Weights of a small CTC audio transcriber: activation gelu_tanh, 26041 training examples.
Rows from block 3 of a small CTC audio transcriber, named by matrix and row number. Rows with one number within an expert belong to one neuron, the router's apart. Each number is 200 + 20 x the weight over its row's rms, rounded and kept within 0 to 999. All counts start at 0.
Before each expert's rows are labels from the 100 clips, of 14848, where the router gives the expert most weight on average: "strongest on" is what is common among them. Only what is clearly more common there than usual is listed. The data: short read English sentences (LibriTTS-R).
# router: router (model.blocks.3.mlp.router.weight, 8x192, trained with AdamW), inputs 39-77
# up: expert up (model.blocks.3.mlp.up, 8x96x192), inputs 39-77
# down: expert down (model.blocks.3.mlp.down, 8x192x96, transposed), outputs 39-77

# expert 3
strongest on: voice: male
router.3,184,199,174,209,239,206,189,180,219,187,202,226,190,212,211,221,177,200,233,199,166,163,193,192,196,152,144,197,185,187,218,208,197,254,213,166,189,192,232
up.0,206,187,205,174,210,238,233,191,210,199,214,160,220,199,167,231,257,240,208,189,238,220,205,215,211,209,216,208,207,207,181,172,230,213,192,180,189,237,195
down.0,158,216,203,184,174,193,188,199,202,185,227,167,208,214,219,206,198,216,184,178,203,212,200,203,243,190,188,194,199,201,209,144,207,213,216,197,224,189,213
up.1,175,220,172,180,196,155,210,199,222,181,184,255,163,206,214,217,194,193,184,184,210,230,233,199,175,196,217,192,201,229,202,215,177,211,220,229,201,181,193
down.1,209,209,207,189,218,202,197,195,187,195,204,170,208,232,230,186,217,189,193,185,224,150,185,205,218,200,174,213,187,227,223,163,195,197,196,222,162,194,198
up.2,189,252,214,229,188,171,210,194,202,206,195,216,181,190,197,221,211,193,205,204,192,191,212,200,223,188,192,203,207,202,205,211,196,198,220,189,192,223,220
down.2,191,219,192,173,208,187,240,183,181,183,163,209,176,227,173,156,231,245,198,174,209,203,213,191,190,211,222,227,216,237,205,217,201,236,236,195,220,203,203
up.3,199,202,206,225,206,223,228,181,197,185,252,195,189,178,217,208,214,182,203,217,195,192,197,213,191,198,174,163,178,176,203,163,212,201,232,222,222,200,183
down.3,184,149,190,187,206,205,174,216,184,195,201,187,181,209,193,182,231,151,187,198,231,215,176,195,203,230,225,190,183,179,193,166,173,215,187,207,218,204,203
up.4,194,170,194,190,167,212,214,215,202,176,217,216,207,181,161,158,221,183,225,190,184,199,179,191,218,193,205,186,220,169,190,211,232,229,177,180,222,184,224
down.4,216,212,213,180,211,212,200,207,207,182,203,224,185,204,200,210,228,178,194,199,198,181,243,184,202,212,184,168,175,199,187,165,196,189,201,173,192,213,230
up.5,238,197,189,199,208,163,213,167,200,186,180,158,178,187,207,202,212,185,184,215,208,171,225,185,190,203,182,159,207,193,203,227,246,209,191,198,213,219,189
down.5,200,216,206,210,199,248,211,214,210,229,221,211,226,204,218,233,197,185,227,170,200,227,205,242,175,181,174,210,180,214,219,175,195,182,179,218,216,187,201
up.6,225,190,206,204,182,192,184,163,227,208,231,145,194,174,201,249,178,224,189,203,219,234,224,201,191,229,187,194,216,192,183,226,158,198,191,177,210,200,195
down.6,173,229,185,211,205,199,153,207,215,191,186,215,187,202,201,221,226,205,219,181,184,210,217,209,233,211,203,205,211,216,201,220,205,206,228,224,203,205,221
up.7,211,208,210,180,233,202,207,170,199,197,161,169,212,242,188,181,195,206,230,201,208,187,225,209,209,217,204,213,186,231,206,171,192,171,215,166,199,208,207
down.7,160,208,200,200,210,188,191,218,190,206,194,221,171,231,214,223,217,189,189,199,194,186,191,205,180,213,225,211,201,213,171,227,216,193,210,185,213,171,173
up.8,167,220,173,197,201,218,217,227,170,241,230,190,205,175,164,194,174,193,198,195,201,208,201,182,199,218,213,187,210,142,166,217,228,231,201,180,177,224,194
down.8,210,165,183,210,215,209,191,191,188,202,229,229,201,208,217,173,209,199,215,222,215,215,192,200,173,186,196,194,188,199,224,223,194,207,169,219,210,152,222

# expert 5
strongest on: the word "you"
router.5,195,183,203,187,191,193,182,206,209,234,213,229,189,174,196,161,186,184,206,189,209,185,244,205,175,229,235,222,206,189,202,223,209,214,196,199,217,174,197
up.0,214,173,171,189,174,232,178,197,206,181,228,229,186,193,220,169,212,183,168,198,243,208,165,206,206,194,204,228,186,191,243,207,195,233,235,186,178,190,193
down.0,200,180,205,213,194,233,198,196,221,199,191,218,252,223,194,221,168,209,213,199,183,238,229,244,191,217,208,203,190,186,208,201,189,203,181,194,207,236,179
up.1,188,174,201,210,246,225,191,201,192,227,204,185,182,181,178,217,189,203,193,210,231,242,208,232,201,181,202,212,213,198,183,226,224,220,169,184,214,217,203
down.1,180,227,209,186,192,159,228,191,214,198,150,212,174,192,216,189,201,153,212,217,204,190,199,168,182,216,247,190,183,219,262,187,228,190,215,234,227,205,207
up.2,202,206,193,247,226,181,224,191,213,208,241,227,206,201,192,216,205,210,199,227,219,180,195,237,194,192,198,202,230,181,177,175,174,220,188,223,221,221,215
down.2,219,180,232,190,215,213,175,196,175,169,181,194,184,211,195,213,174,181,223,189,187,213,186,194,175,176,195,210,189,230,236,190,189,214,237,210,188,191,214
up.3,176,227,207,139,184,184,215,206,172,183,185,207,191,201,205,222,216,199,198,194,189,175,176,202,185,230,197,190,201,196,144,186,182,196,186,157,172,216,211
down.3,192,182,199,230,201,191,175,197,208,232,202,193,205,193,179,199,206,213,213,187,221,212,223,204,229,197,208,207,227,218,190,185,196,206,180,226,233,206,190
up.4,208,212,197,182,178,207,202,154,211,228,219,231,222,227,206,217,194,207,190,203,221,241,214,208,202,179,178,202,190,167,206,217,210,201,204,210,211,199,196
down.4,217,156,196,178,208,185,192,205,202,183,211,185,196,199,226,211,183,207,194,227,174,141,240,213,202,187,186,225,183,231,192,197,201,193,189,224,204,176,189
up.5,230,212,195,184,203,179,188,206,218,210,204,202,214,166,190,222,171,210,166,203,221,173,196,230,201,186,188,190,207,200,226,205,186,210,227,190,246,204,194
down.5,177,144,212,200,200,198,207,218,167,204,202,197,186,227,219,202,226,237,227,181,208,184,213,169,225,215,227,211,203,201,177,195,187,201,195,208,181,175,176
up.6,234,167,206,179,220,189,200,207,207,188,211,188,196,196,206,187,212,218,189,205,175,182,160,209,199,201,207,205,228,176,178,199,223,214,205,203,202,228,186
down.6,218,233,206,192,165,203,227,235,222,182,225,201,228,227,194,199,185,190,182,169,207,213,228,194,197,214,173,210,181,243,173,212,175,170,197,198,216,235,199
up.7,205,212,213,206,189,189,184,224,228,213,227,181,195,185,227,194,185,193,212,192,196,206,182,189,178,204,170,221,228,208,170,202,229,198,192,181,179,189,198
down.7,223,189,176,231,191,225,207,216,204,188,167,177,185,192,223,218,197,195,189,205,216,219,185,217,216,174,222,210,210,204,190,222,209,223,196,186,192,219,174
up.8,189,170,183,219,222,217,195,208,178,224,182,198,190,217,207,174,189,217,190,212,218,237,221,190,170,201,214,223,207,198,223,198,227,219,190,209,172,208,179
down.8,190,182,227,208,210,221,198,213,217,199,190,180,206,204,208,196,159,194,197,227,221,209,180,234,216,206,190,200,225,180,204,186,236,208,244,203,227,258,238

# expert 1
strongest on: the word "to"; the word "be"
router.1,219,242,207,185,236,185,178,217,169,221,192,183,197,206,190,209,173,176,246,157,214,136,233,224,214,191,198,213,203,216,176,218,194,227,202,208,202,226,199
up.0,198,191,178,249,188,133,187,202,213,189,199,170,199,205,192,198,185,190,158,211,198,147,164,205,198,203,176,188,193,191,223,209,184,193,224,204,194,187,216
down.0,193,206,263,176,188,214,194,192,187,212,212,222,197,181,222,223,209,221,225,191,200,228,210,214,206,194,215,207,209,200,186,172,213,208,168,211,220,200,196
up.1,211,198,226,181,223,196,217,181,183,216,237,164,173,209,219,155,193,181,187,183,162,191,238,214,212,202,174,174,197,183,196,221,181,201,224,195,179,207,206
down.1,170,213,174,170,215,245,182,187,213,198,164,192,167,193,211,208,229,208,207,217,220,202,194,209,224,183,204,245,191,249,193,198,206,210,205,210,219,183,191
up.2,201,192,189,185,203,221,210,196,195,200,189,212,174,203,222,198,200,234,151,181,214,186,207,206,215,232,204,164,200,228,171,187,236,239,192,200,226,190,225
down.2,140,197,239,228,192,168,155,193,210,192,208,189,209,185,178,176,194,175,182,201,205,219,199,190,177,194,173,206,211,176,188,181,193,176,205,191,186,227,125
up.3,207,179,201,243,227,216,213,197,217,224,186,182,183,174,228,175,229,201,185,186,212,172,190,198,219,202,198,222,151,214,211,168,187,226,197,198,201,189,212
down.3,195,199,195,196,191,190,196,187,182,226,204,214,230,195,180,186,167,206,198,227,216,208,217,187,152,220,231,192,196,174,202,228,226,164,184,197,208,193,183
up.4,225,210,175,168,199,167,203,215,197,164,205,201,227,205,176,213,156,194,206,194,200,205,238,189,215,218,186,188,205,201,190,176,201,217,213,233,181,197,183
down.4,239,249,223,175,240,216,198,226,181,171,214,196,225,189,225,171,198,193,210,164,205,240,184,183,212,184,189,186,187,213,221,198,235,203,199,229,202,165,194
up.5,189,197,184,213,176,211,208,202,200,193,204,229,203,212,188,249,210,205,185,271,192,179,193,189,191,230,190,204,202,193,221,181,219,192,173,192,172,194,231
down.5,212,229,188,188,229,219,215,216,205,221,206,201,191,192,223,143,198,196,198,186,197,234,171,193,210,200,195,198,187,208,209,197,164,203,206,193,185,192,199
up.6,194,177,204,210,204,180,208,182,211,202,192,216,209,189,205,180,205,221,205,204,221,185,207,195,212,218,169,215,233,216,191,173,188,197,200,195,200,197,183
down.6,233,199,177,181,218,202,186,206,243,233,162,174,205,203,206,173,215,200,184,205,198,202,217,196,181,226,172,189,199,205,201,206,199,217,190,210,207,185,193
up.7,180,224,201,179,192,231,154,179,214,190,207,180,191,197,202,227,196,207,177,225,209,193,211,192,203,190,178,186,172,190,185,169,187,188,219,182,172,221,200
down.7,228,172,202,216,194,153,227,229,187,172,228,201,221,209,229,153,229,220,196,189,203,178,179,182,212,206,218,203,205,181,199,192,191,243,229,223,240,216,192
up.8,181,205,214,207,212,192,194,200,220,191,186,176,211,213,219,179,190,214,174,201,239,171,234,209,197,203,197,176,222,157,164,206,231,192,223,189,211,201,162
down.8,181,194,194,210,168,231,207,191,170,205,168,164,204,186,208,189,222,189,182,212,180,202,205,211,221,191,176,210,154,232,213,224,195,208,144,203,205,220,241

# expert 2
strongest on: the word "the"; the word "was"; the word "a"
router.2,210,205,222,208,186,194,196,209,217,161,187,203,204,228,178,188,237,181,159,234,207,221,143,186,167,193,198,205,207,189,239,167,167,169,170,218,198,194,174
up.0,216,206,261,218,195,206,202,218,208,209,198,196,174,210,218,156,173,194,189,190,208,231,192,174,229,181,176,188,189,214,200,219,201,230,185,192,197,194,213
down.0,186,172,183,184,232,189,175,192,209,159,226,219,241,195,201,214,206,181,199,218,222,161,226,224,199,189,166,202,215,183,222,204,171,176,192,157,216,198,183
up.1,204,218,209,192,181,168,227,195,210,216,169,178,209,199,217,188,210,238,221,202,230,228,211,201,209,207,224,179,189,207,197,183,195,222,192,162,213,186,201
down.1,194,223,188,199,219,211,205,201,189,200,175,229,202,200,224,201,181,202,194,216,182,215,205,211,211,183,220,203,200,237,218,213,198,211,198,200,203,169,213
up.2,205,219,204,201,191,197,182,212,220,214,187,170,193,175,174,201,200,204,166,178,186,226,179,210,200,205,204,205,202,207,169,206,190,211,175,232,216,180,221
down.2,226,201,199,193,247,218,212,214,209,198,223,188,183,213,198,217,200,224,193,187,236,211,194,203,217,202,234,176,233,195,173,242,196,170,206,220,200,232,211
up.3,180,205,140,226,202,208,210,201,211,202,206,210,180,183,220,193,193,175,214,198,185,183,192,200,222,210,215,184,214,175,170,225,164,180,212,208,196,173,164
down.3,207,245,233,206,181,212,184,199,177,218,193,206,198,182,211,182,242,179,188,221,242,238,221,192,210,170,204,194,201,208,205,171,201,214,231,214,202,190,231
up.4,187,205,204,183,192,186,194,208,214,200,195,159,190,259,175,182,194,231,191,208,209,220,163,207,205,159,163,190,203,168,215,200,190,249,197,176,206,187,189
down.4,188,241,175,209,196,186,195,165,216,214,252,196,180,198,202,250,172,157,233,185,187,171,222,220,206,230,206,191,230,190,204,230,205,182,209,207,149,203,199
up.5,178,201,193,218,178,201,226,238,190,228,206,187,216,215,214,216,176,179,189,212,184,204,226,197,174,237,194,230,186,192,188,189,202,226,133,224,227,181,249
down.5,196,218,208,233,181,209,172,198,190,220,223,203,213,221,202,162,222,230,202,200,234,206,180,232,229,203,179,195,206,208,198,205,215,179,235,190,190,193,166
up.6,205,171,205,147,208,185,191,206,206,211,188,202,213,211,215,201,171,209,204,184,181,153,169,204,203,170,207,211,207,192,210,173,184,156,194,214,213,225,211
down.6,202,207,175,204,193,236,171,228,208,217,204,205,193,166,162,202,206,204,168,219,213,188,213,220,236,263,187,198,226,170,171,203,198,214,189,198,181,213,226
up.7,198,196,214,226,186,200,197,174,221,232,214,213,243,230,221,204,202,195,184,250,179,135,171,206,205,179,162,169,201,196,217,212,177,182,173,215,205,223,205
down.7,222,180,197,231,178,189,187,222,182,211,217,233,188,174,194,196,213,205,215,178,214,224,168,211,175,217,177,224,217,200,205,176,183,241,199,188,172,173,202
up.8,216,199,201,185,213,184,187,202,237,197,173,189,216,191,202,221,220,195,213,178,172,203,204,238,194,181,221,217,207,228,192,181,209,209,179,223,175,188,199
down.8,181,184,233,195,223,205,219,195,205,183,220,211,197,208,178,203,177,194,196,193,196,190,202,183,173,221,178,213,237,216,195,184,182,196,236,208,199,197,191