A small CTC audio transcriber, trained from scratch: num experts 8, 129.8 epochs.
Rows from block 2 of a small CTC audio transcriber, named by matrix and row number. Rows with one number belong to one neuron. Each number is 500 + 25 x the weight over its row's rms, rounded and kept within 0 to 999. All counts start at 0. Numbers have three digits each. After the name is the row's rms in percent of the matrix's.
After each neuron's rows are labels from the 100 clips, of 14848, where the neuron reaches its highest value: "responds to" is what is common among them. Only what is clearly more common there than usual is listed. The data: short read English sentences (LibriTTS-R).
# fc1: MLP up (model.blocks.2.mlp.fc1.weight, 1152x192), inputs 0-191
# fc2: MLP down (model.blocks.2.mlp.fc2.weight, 192x1152, transposed), outputs 0-191

fc1.549 098:438464461472492521531472476527488517492437484461518480549496505516493498507494523488461466523491480511470535520508451491517490513544524499544519545521494526503528408478470464517486499510532515497565468530487528487513491560519506506484509516509511502489489488526508488514556484527491510515531462496511510482513489500509466506519479491501516508516452517479463558470506508487503487485545534479509504529498495473448464482488485514504494480510480508499490532502528476510503457514521481524504471480486512492473501484489516491472520535518537509530527471502502527475480509534532467538
fc2.549 103:557543492512525528463506513464478489471465506470527545496512512503486465533481471486506550484499497506527483510497515506494522512473527550502484502503500505477486577536543482451475485512486523509504472471498486457455481455498539523515496492490467502539506495495469519501478529483544495474503510500480478487515496485533512494494523474519515488510516482500519495541487529498535515504503457496525526493528566473519504535520516453482551509503521480481471452461532526488453494495493544448546525467514479520481476501522504466495507465500479494531458522513523483496492506507453509521
responds to: voice: female

fc1.265 093:521497478453499550475514561507502482482517495503513498471503484487513472484507515488469471512493465489537515485499487519542512501485512509447488502548523561494502490499529474483458524487487504479457430461504503573545504489536495527495517516497513487490491544456489477464502486479505450492528473498476501503494530536495451535500510507550551479538501486465471527477514460467459489501484448507498510501464500503527493501499510506510488460556520531497493513506488505515456459501509507541502524485529520521529540521494470522485503486480503458494463480493495522484525502495468499525
fc2.265 099:492514487536482497542490486469505500504485493469493516534517510501504514529491505502487501455509555522522527525498480480459563481498517478529494510509507479491498456470495517528488470534525483510552557539487477475455492492469542505491484500538500475522503496503504548550526504508514522492513553490507469503541475472516490477516527477450474473464481520482515508510479539536537537510483563527452504492510530467483506491443497484476458480479505514499482479495508467505525491523515494441505490482467473509500475506504520533507451473503525514506518538550466495464469482486504486527
responds to: voice: female

fc1.261 100:532534509491471471480520480511481491481478522553506506487539548558518496521552495507506503480523509513523504504473492510496505495441508490510463548515511527561461520511501488506487513472499472509499500514468483487521453500456499530509483501491534550502468471500501494450443478503498501488495459497471443501502506471500498445510502483540578536470545481527471483464486518476513482508507501482537490512503485479488477478537506531477527475519494505528526455526464499530487533495485466487505505491529496477478513476511524490509483530544520510489487493466478526467522495538514509456
fc2.261 093:504473495530528510491454511479484528519537474471484509509461495508434515512520510503514507509473506499511461511532469502522516488508532473489481467508478481504506510504495466493518510491499523492500485450561511545425480482506529488492492477521500495477520559536520513493520524513521462509469510482477517487528527517522493462477470476498495438531450533520466485492494504466497518485499530478469535511497562501531571503477482494493500554498487488477445512471527493456495502509508502544511466483499507508539469523472491438472508516488497528481520519518532522525526490472504479512
responds to: voice: female; the word "i"

fc1.612 100:473478473459466485495521465533522468481507511501480523513533472469511474502491496516519495514522496445492515495517489472502490550478494499492527533522490476515444456521495542546496499522493525483490483504448508544478497495520488475497467509526552516525508481493500509501527547454465513471511489502491453494501518481524484478505491474504480508512503507488494522491476463474484515530486519507478512534483526534496481467506477544545528516475517483522500518523492505545535500506464438477497486495525440493543505475480478552539528496535454499568481489488464491473455529513511501534
fc2.612 103:512492495500495499471492515465488529469548500456516512523445477512481533497529505497461488496476492526493477483516468525517538495486455511503528519495484510469525484523475503475522531472532469498525470474548546433516517516497525510502500512462459476508511505486500504534444451498546510502496486504493541519516504500542510540480500463531487475504529459506504533515539511470468452481508493513523503509499514492543500524462503481464494522495507527528547475486484476494492500462558543509505484489466495536470521519518523486546505485493533480428545527493518495484499526493478516480
responds to: voice: male

fc1.343 106:528527454497499553508455464533487539524495478509495577472480544496471471529515506527535473513507504446522487526525500478496505506505482505507437519480480490495492493459489472474444491501553469490493536494504519542546523509454519498480499497507541512501491501505511524518500514499528516510489489501519509480503506463513503513521484501452495485485499503477543473514520480461536500478522486517538499503462537518500499512524540462536496519526483520499494510507484469504459472549503448510508450513534492565488534518463489493464464495497480500498509504486467463512515538522476487527
fc2.343 097:461514471548533444472552492484509497484493506480535475527507484492501503491510476486467514525504459483531460478516515547515449482503473505486544537519499504529476516511529486503544506490477510469477449518528476463480497470548527496495532502484504484515511516481458515460537492475493506470494520514518458504485514476532551523489520450558529537507519525521470481509519548514517492513470529494493463511484489497496527502489482519487518495444456502513453497477526501483498525532501501488501534485489530473480504503500492479504521513442484516543484486485486551510489516448516458516
responds to: voice: male

fc1.257 095:521477439518523488519513543518498509459497476441539488517473478508516482550511473536475469515447515540490517502489528463473490458495511521479485537490505488457494506507475468477468482465524497475502515481488473486477578470469517487519497519509504511504500520535552472504493502493483552484525496524531502497549494498507491519522510536556504443466517507526459504513474518477533512538539490529527493523469525474529480498501494518486517528513469489521520522486485492566456508500510517498487486511491485500514519543506532517504453508476465492481508519513503470500502501455540509509
fc2.257 093:472499524482502484476475482522546483496526521497488499527514511483476514489475484499561491488528498467483500490522468508530506525516486479508460483504512455513468549465488522561533498494494519501528498504514514518509470527513503490482519531512484477529516491456412532463552504500497491479488518497488513484526484514459475479507523459516488561524467509489507487501550482500478509453493489491470465470492491517492499530526532492538522481494510508482472496542539543446535532529497456504511479497445538488528475500543511505467502462527533463512469492514471512533499505508464510491
responds to: voice: male

fc1.552 102:522518501487505447483456505509456483494528517505501469501446505442504486479510517498491517509469525469536489511512483508500543525528515563493491541497511495519475494484512479479492520475534487446520530525505503449487530464525505460497477476509574527479493528490511529494502449527521511512516498525483553491474470479509471474494508481533470486464490503472496463496523504533489486497531478489482519479468445535521466468536490547500513444511500527543498491535510489518462531522459493496510489517536479501500519533461477473509488464517513479478511494540506505489478528547501507497
fc2.552 103:484483458483481530525503522494530547479504500477485510496517471523505558549518461463529471506498496541484482505518483485478503511468493493498513494454523497490527485517486490487443473513490547552510513482438525521486481455464481555503503502486485501501474438525480476492507502473501443549538478496515507493509455531457515524471513519495512510547508516485495516501478501483473506508497527532525482514533541491501456484474510483499508570532472492511461522457485513511466488498497511483483493491466571509503479496559530503508500499496490549501508478492506532508530493510525498492
responds to: the word "was"

fc1.78 094:481511511493495494495477458522497528546500491494457451500516503504519479473497510488504493537521539500493473503458505473485484494505452488476526516510490514514517491545503539539510498510514490445479468533511515504569539501509503453486484491489519486448453501523480521512484534521486509539529508517498513510544510522526518482520510529555510480501508502509516484514462471464539505492495493513535522532503483466555446530488501490511491493449494502546517472478504509458481465469525466478472568486503485506502514494500500461526500488505509508544503475448471479511540526446470526488
fc2.78 100:559479519546477521520495494471508526475484492489561529527487495511495493488487446494496511493498492510539463535513560544487515473483571493475490535489488481497500484477495527472516532532526495514543524487528512539480450480497491542505510494532469530543523505495535496451518518504485539462478537497530480509476466473503499478457450483478493509486505498504475509480485487489492434519486524458494469483521552503501505535506489543487507463484484487462484492444488526497458504514491503486516458488489524501494530517499468509447522505507511522541479506502507508465504508523529491499
responds to: voice: female

fc1.493 102:520480481491567529499442498500448466497471478512500514517457528513507534527475473479493504515508498474511466496477513477540513510524517511470480511506483515489516515479499488533523544515517491522496491539474522504488569515507523554466533475511507477516501500524468523491516457506477507448537483523518485546483520494524455505517543501488524490469533542502477462507539520517539524509469517515467469512540530469472546484497476483496478481491495478521498494477473478512440545467506529520504503479461514541489543508502530506512494505496464486468507460514456471517500498529481527491
fc2.493 101:446526501483459461526500489478478522490517512514502477487514477532523475490539472524510503494502482518475525491528525535524501466446494485564487513501515474496521490469503482472521517496526507463502522443552490455469470527528507451513497508539511490507476496531484504505516537486528456499484510479464526466502455492472521485464515464528493497503481443509498477510533519492450531476514487498481550502465465470529472495476534500535534496511499508506500527515512555477538497505488458518479534522498486475550483498503491522483508529534504522536495530477542523531506479477473470481
responds to: voice: male

fc1.403 099:492498515467492468480523483508518485479501497495554531536493490526497492570502515510554485521499448492517449507488498496469529497511524543497497488529491506489512461473497539469466461473539460511492496486524511488524452506510517488502477531484556482494524478515475489536528540471521507453533549489493527482510502500483496504497499562473486483499514530455510549510518520489563467485525524496459485476508527482528467475484522497469433527489488511461459534465498518530520462512485495489526515507459510487488529486513521509512529466533492490473498523481503487514483522497486516522
fc2.403 096:464521444530515485546521509515475470534494478518522485457516468505518487467471514471473489452483529448487499523523498473478497493501513504532498500507488524543485572541510485539474544550492498461480484546475515519530465506534484532525493472469524519479466494488492503462478503530473491523468535499533519490536486482483484522482495442484469496530474460504510449513488519488495529508469517543537507518500502519508503515482499502525497477487443499546526501484539482479523543477485491537472461474548499505503503495517496483522486500494493473511476488531480520504516501500555480494
responds to: voice: male

fc1.320 105:487522507483544496532512481521503550469533490527519459520531520482475505482498468505481509502503492519531510495454516468451456528520528515476513493490454534489480485444518466474514488512534461502483499491512518476516471527491550547530504492494535518499504503449530521469454525510465475530538506488465454483559488504558530501554510516550523484466499499532515497514498481521493502509525517464472511511496533490482539473486524467500514509514479476513529490475486465475487488456453512476518473490495476505506501516512515547504493543531479476497479527507492519481501486523461486538
fc2.320 099:489466492525463474522495487525510504493464495510495520476473489520529521524523498512482479546512492505493496534494531494516526473458495495519483477505497473511531505526448495514486515421482492489484489492551511508463525463454474464490481502541493481481485458508497482568500502547533529508473522502491523496506501501502479516427480494501529521527497490474496525522497544475484449521461543518518483486464471560521505555551496509505486472460489503510472534540517513523509511536522500502489516493509523506510491483509471467473505518486521526481452443502494542533499488473517528484
responds to: voice: male

fc1.408 108:457510515495491484499456454508455515504499533520534521500506489533486465539512544513502479480472532470524481488522475460495492528514534552497512464515471549512515485494520528529505530473506535469520512483515509521530491488518501550535515476490499475498490513519511508534483476504427452506459534509472505512480471527528491506533530503496499483460467471468493513515511483531547514456554474515467527503480513490461455505477482485500540481478501525499461492520543536493499507458484503470551543514493513496533513457492496477523545465518500495513497507516511485487511483496451518511
fc2.408 108:483491505456507495513510492508504476501502551496451499475472505515536470517539507519533530533527493501461502470484519517475551517551462489508490498449500510459523491492474502462489514459519509484461508501507527511512539448515524481499500500473515478492510532489532475501494473473525492506537462517512488524527430515483491491505524487469492493581554504499498492505499507533500460560475482499490464531496535498494542475525507460517488535506529501470535507520485494468459461516504466551513463474513543485508475480529513493487509489518467530492507489546465499470509532508506488487
responds to: the word "was"

fc1.738 099:492519485489513479520484480509518496495487461520496507558488487500510525467491498577512503501481490501534485507519491532507497459487486481535503463511525502490453472502483489461521501514570500485496505465515482498517478470492436464530494519491477483527489521492494433460493480498516492494497511505518509543477450499501546524559474513450509504494472514515494556478513482493485578478534513540519534490509494528487500498527513489456506496486517522515487473496525507529488512499523464513504502527466454543442477523508499463456486489492473510514503506451502493528527462530513475508
fc2.738 097:483512529487465493492506451505546517503547519466489487502507504519512539536491476457520515475490496509501482527521454481514534511504499543445475484507480502536515521497519494529492534527453532534469459510464492530482477488472503478447519516501545500504497512535497535471485528475458471480517502502480504503547512498491491459473529534540484502525477503470546524511519466502498502543462471502498497516521513501481467478488452491555507516518507507472554475511534504451488465487510474526498504471512519476514566545482538535527511474487495488503479493498484480466514504494522468463
responds to: voice: male

fc1.196 095:478475474535511469516519509502478489507504529483509518495510510471495510478503501489510509474432535472518504541468507488505522500489478501480530521538516485479523505476498489510502514510516511478524517464517518419475468483447539474468523472531532478499489582497510540516484504493481462502532492528500539448496495491471524491470494489485572535491458484504514495470473507480506516560497513540485512521543477507511494459480513497505497430494443456508515517494468514520531532494506495484515518521500511552477514506502532499472526514495501525501546519486464520526496518471522502482
fc2.196 096:497492500472551518483519508498549491548496438512560514494508475498458482518482475493482523544558480484466443477501491504513518489552564469506533482497498486492475515489534492520459513510523512525524501496523464520505511537531487539537454515455486526533495471447497501518503494480525479483477519507494489496518519531498504455537491499528456514519512510483537494513486481475467497486519473495497507479471499506510515504518528479494502572478527513445509501519478521485503468496525489471494512462498493487558491467498492526492460485493487460506461514514526528487489467528471491531
responds to: the word "was"

fc1.633 095:465516519503537551491499453491488501521503491535493503490504527527496463520498531531521478514515497494507485463475480523494458486470519480544507486470486498515501528511459557498491473481467536458496499509476497489515524507477494498523455548463520514456528499460557491499501473523502487522469496513516476511508463502498507483495449488496526467494487531532527519511467485488499481510527491541487501513478518454487501511508482461513554499538503537471513476528483509477508532528477482532460516509475468485512458517475546494515500490470487562463531499565476470513550542521512535509
fc2.633 097:542519485542498509510477510451504537523510497515496468498485478475482460513468505511463523484524490500477489514496474470459496475477482492458503527487517490504533539438547472477511554533467483513536535516497496521488503484460507521466552483484482495475492471510508494518528550499511572502512465505522497507544474503475500510508492489494479517516504465482471540492507501535478533494565524520469538492478503471496495510484532524483462506480502454528511503496507511519503494495513530510473449484509524490458493519489533542494467477521487485475516475452519496562454483511545484496
responds to: the word "was"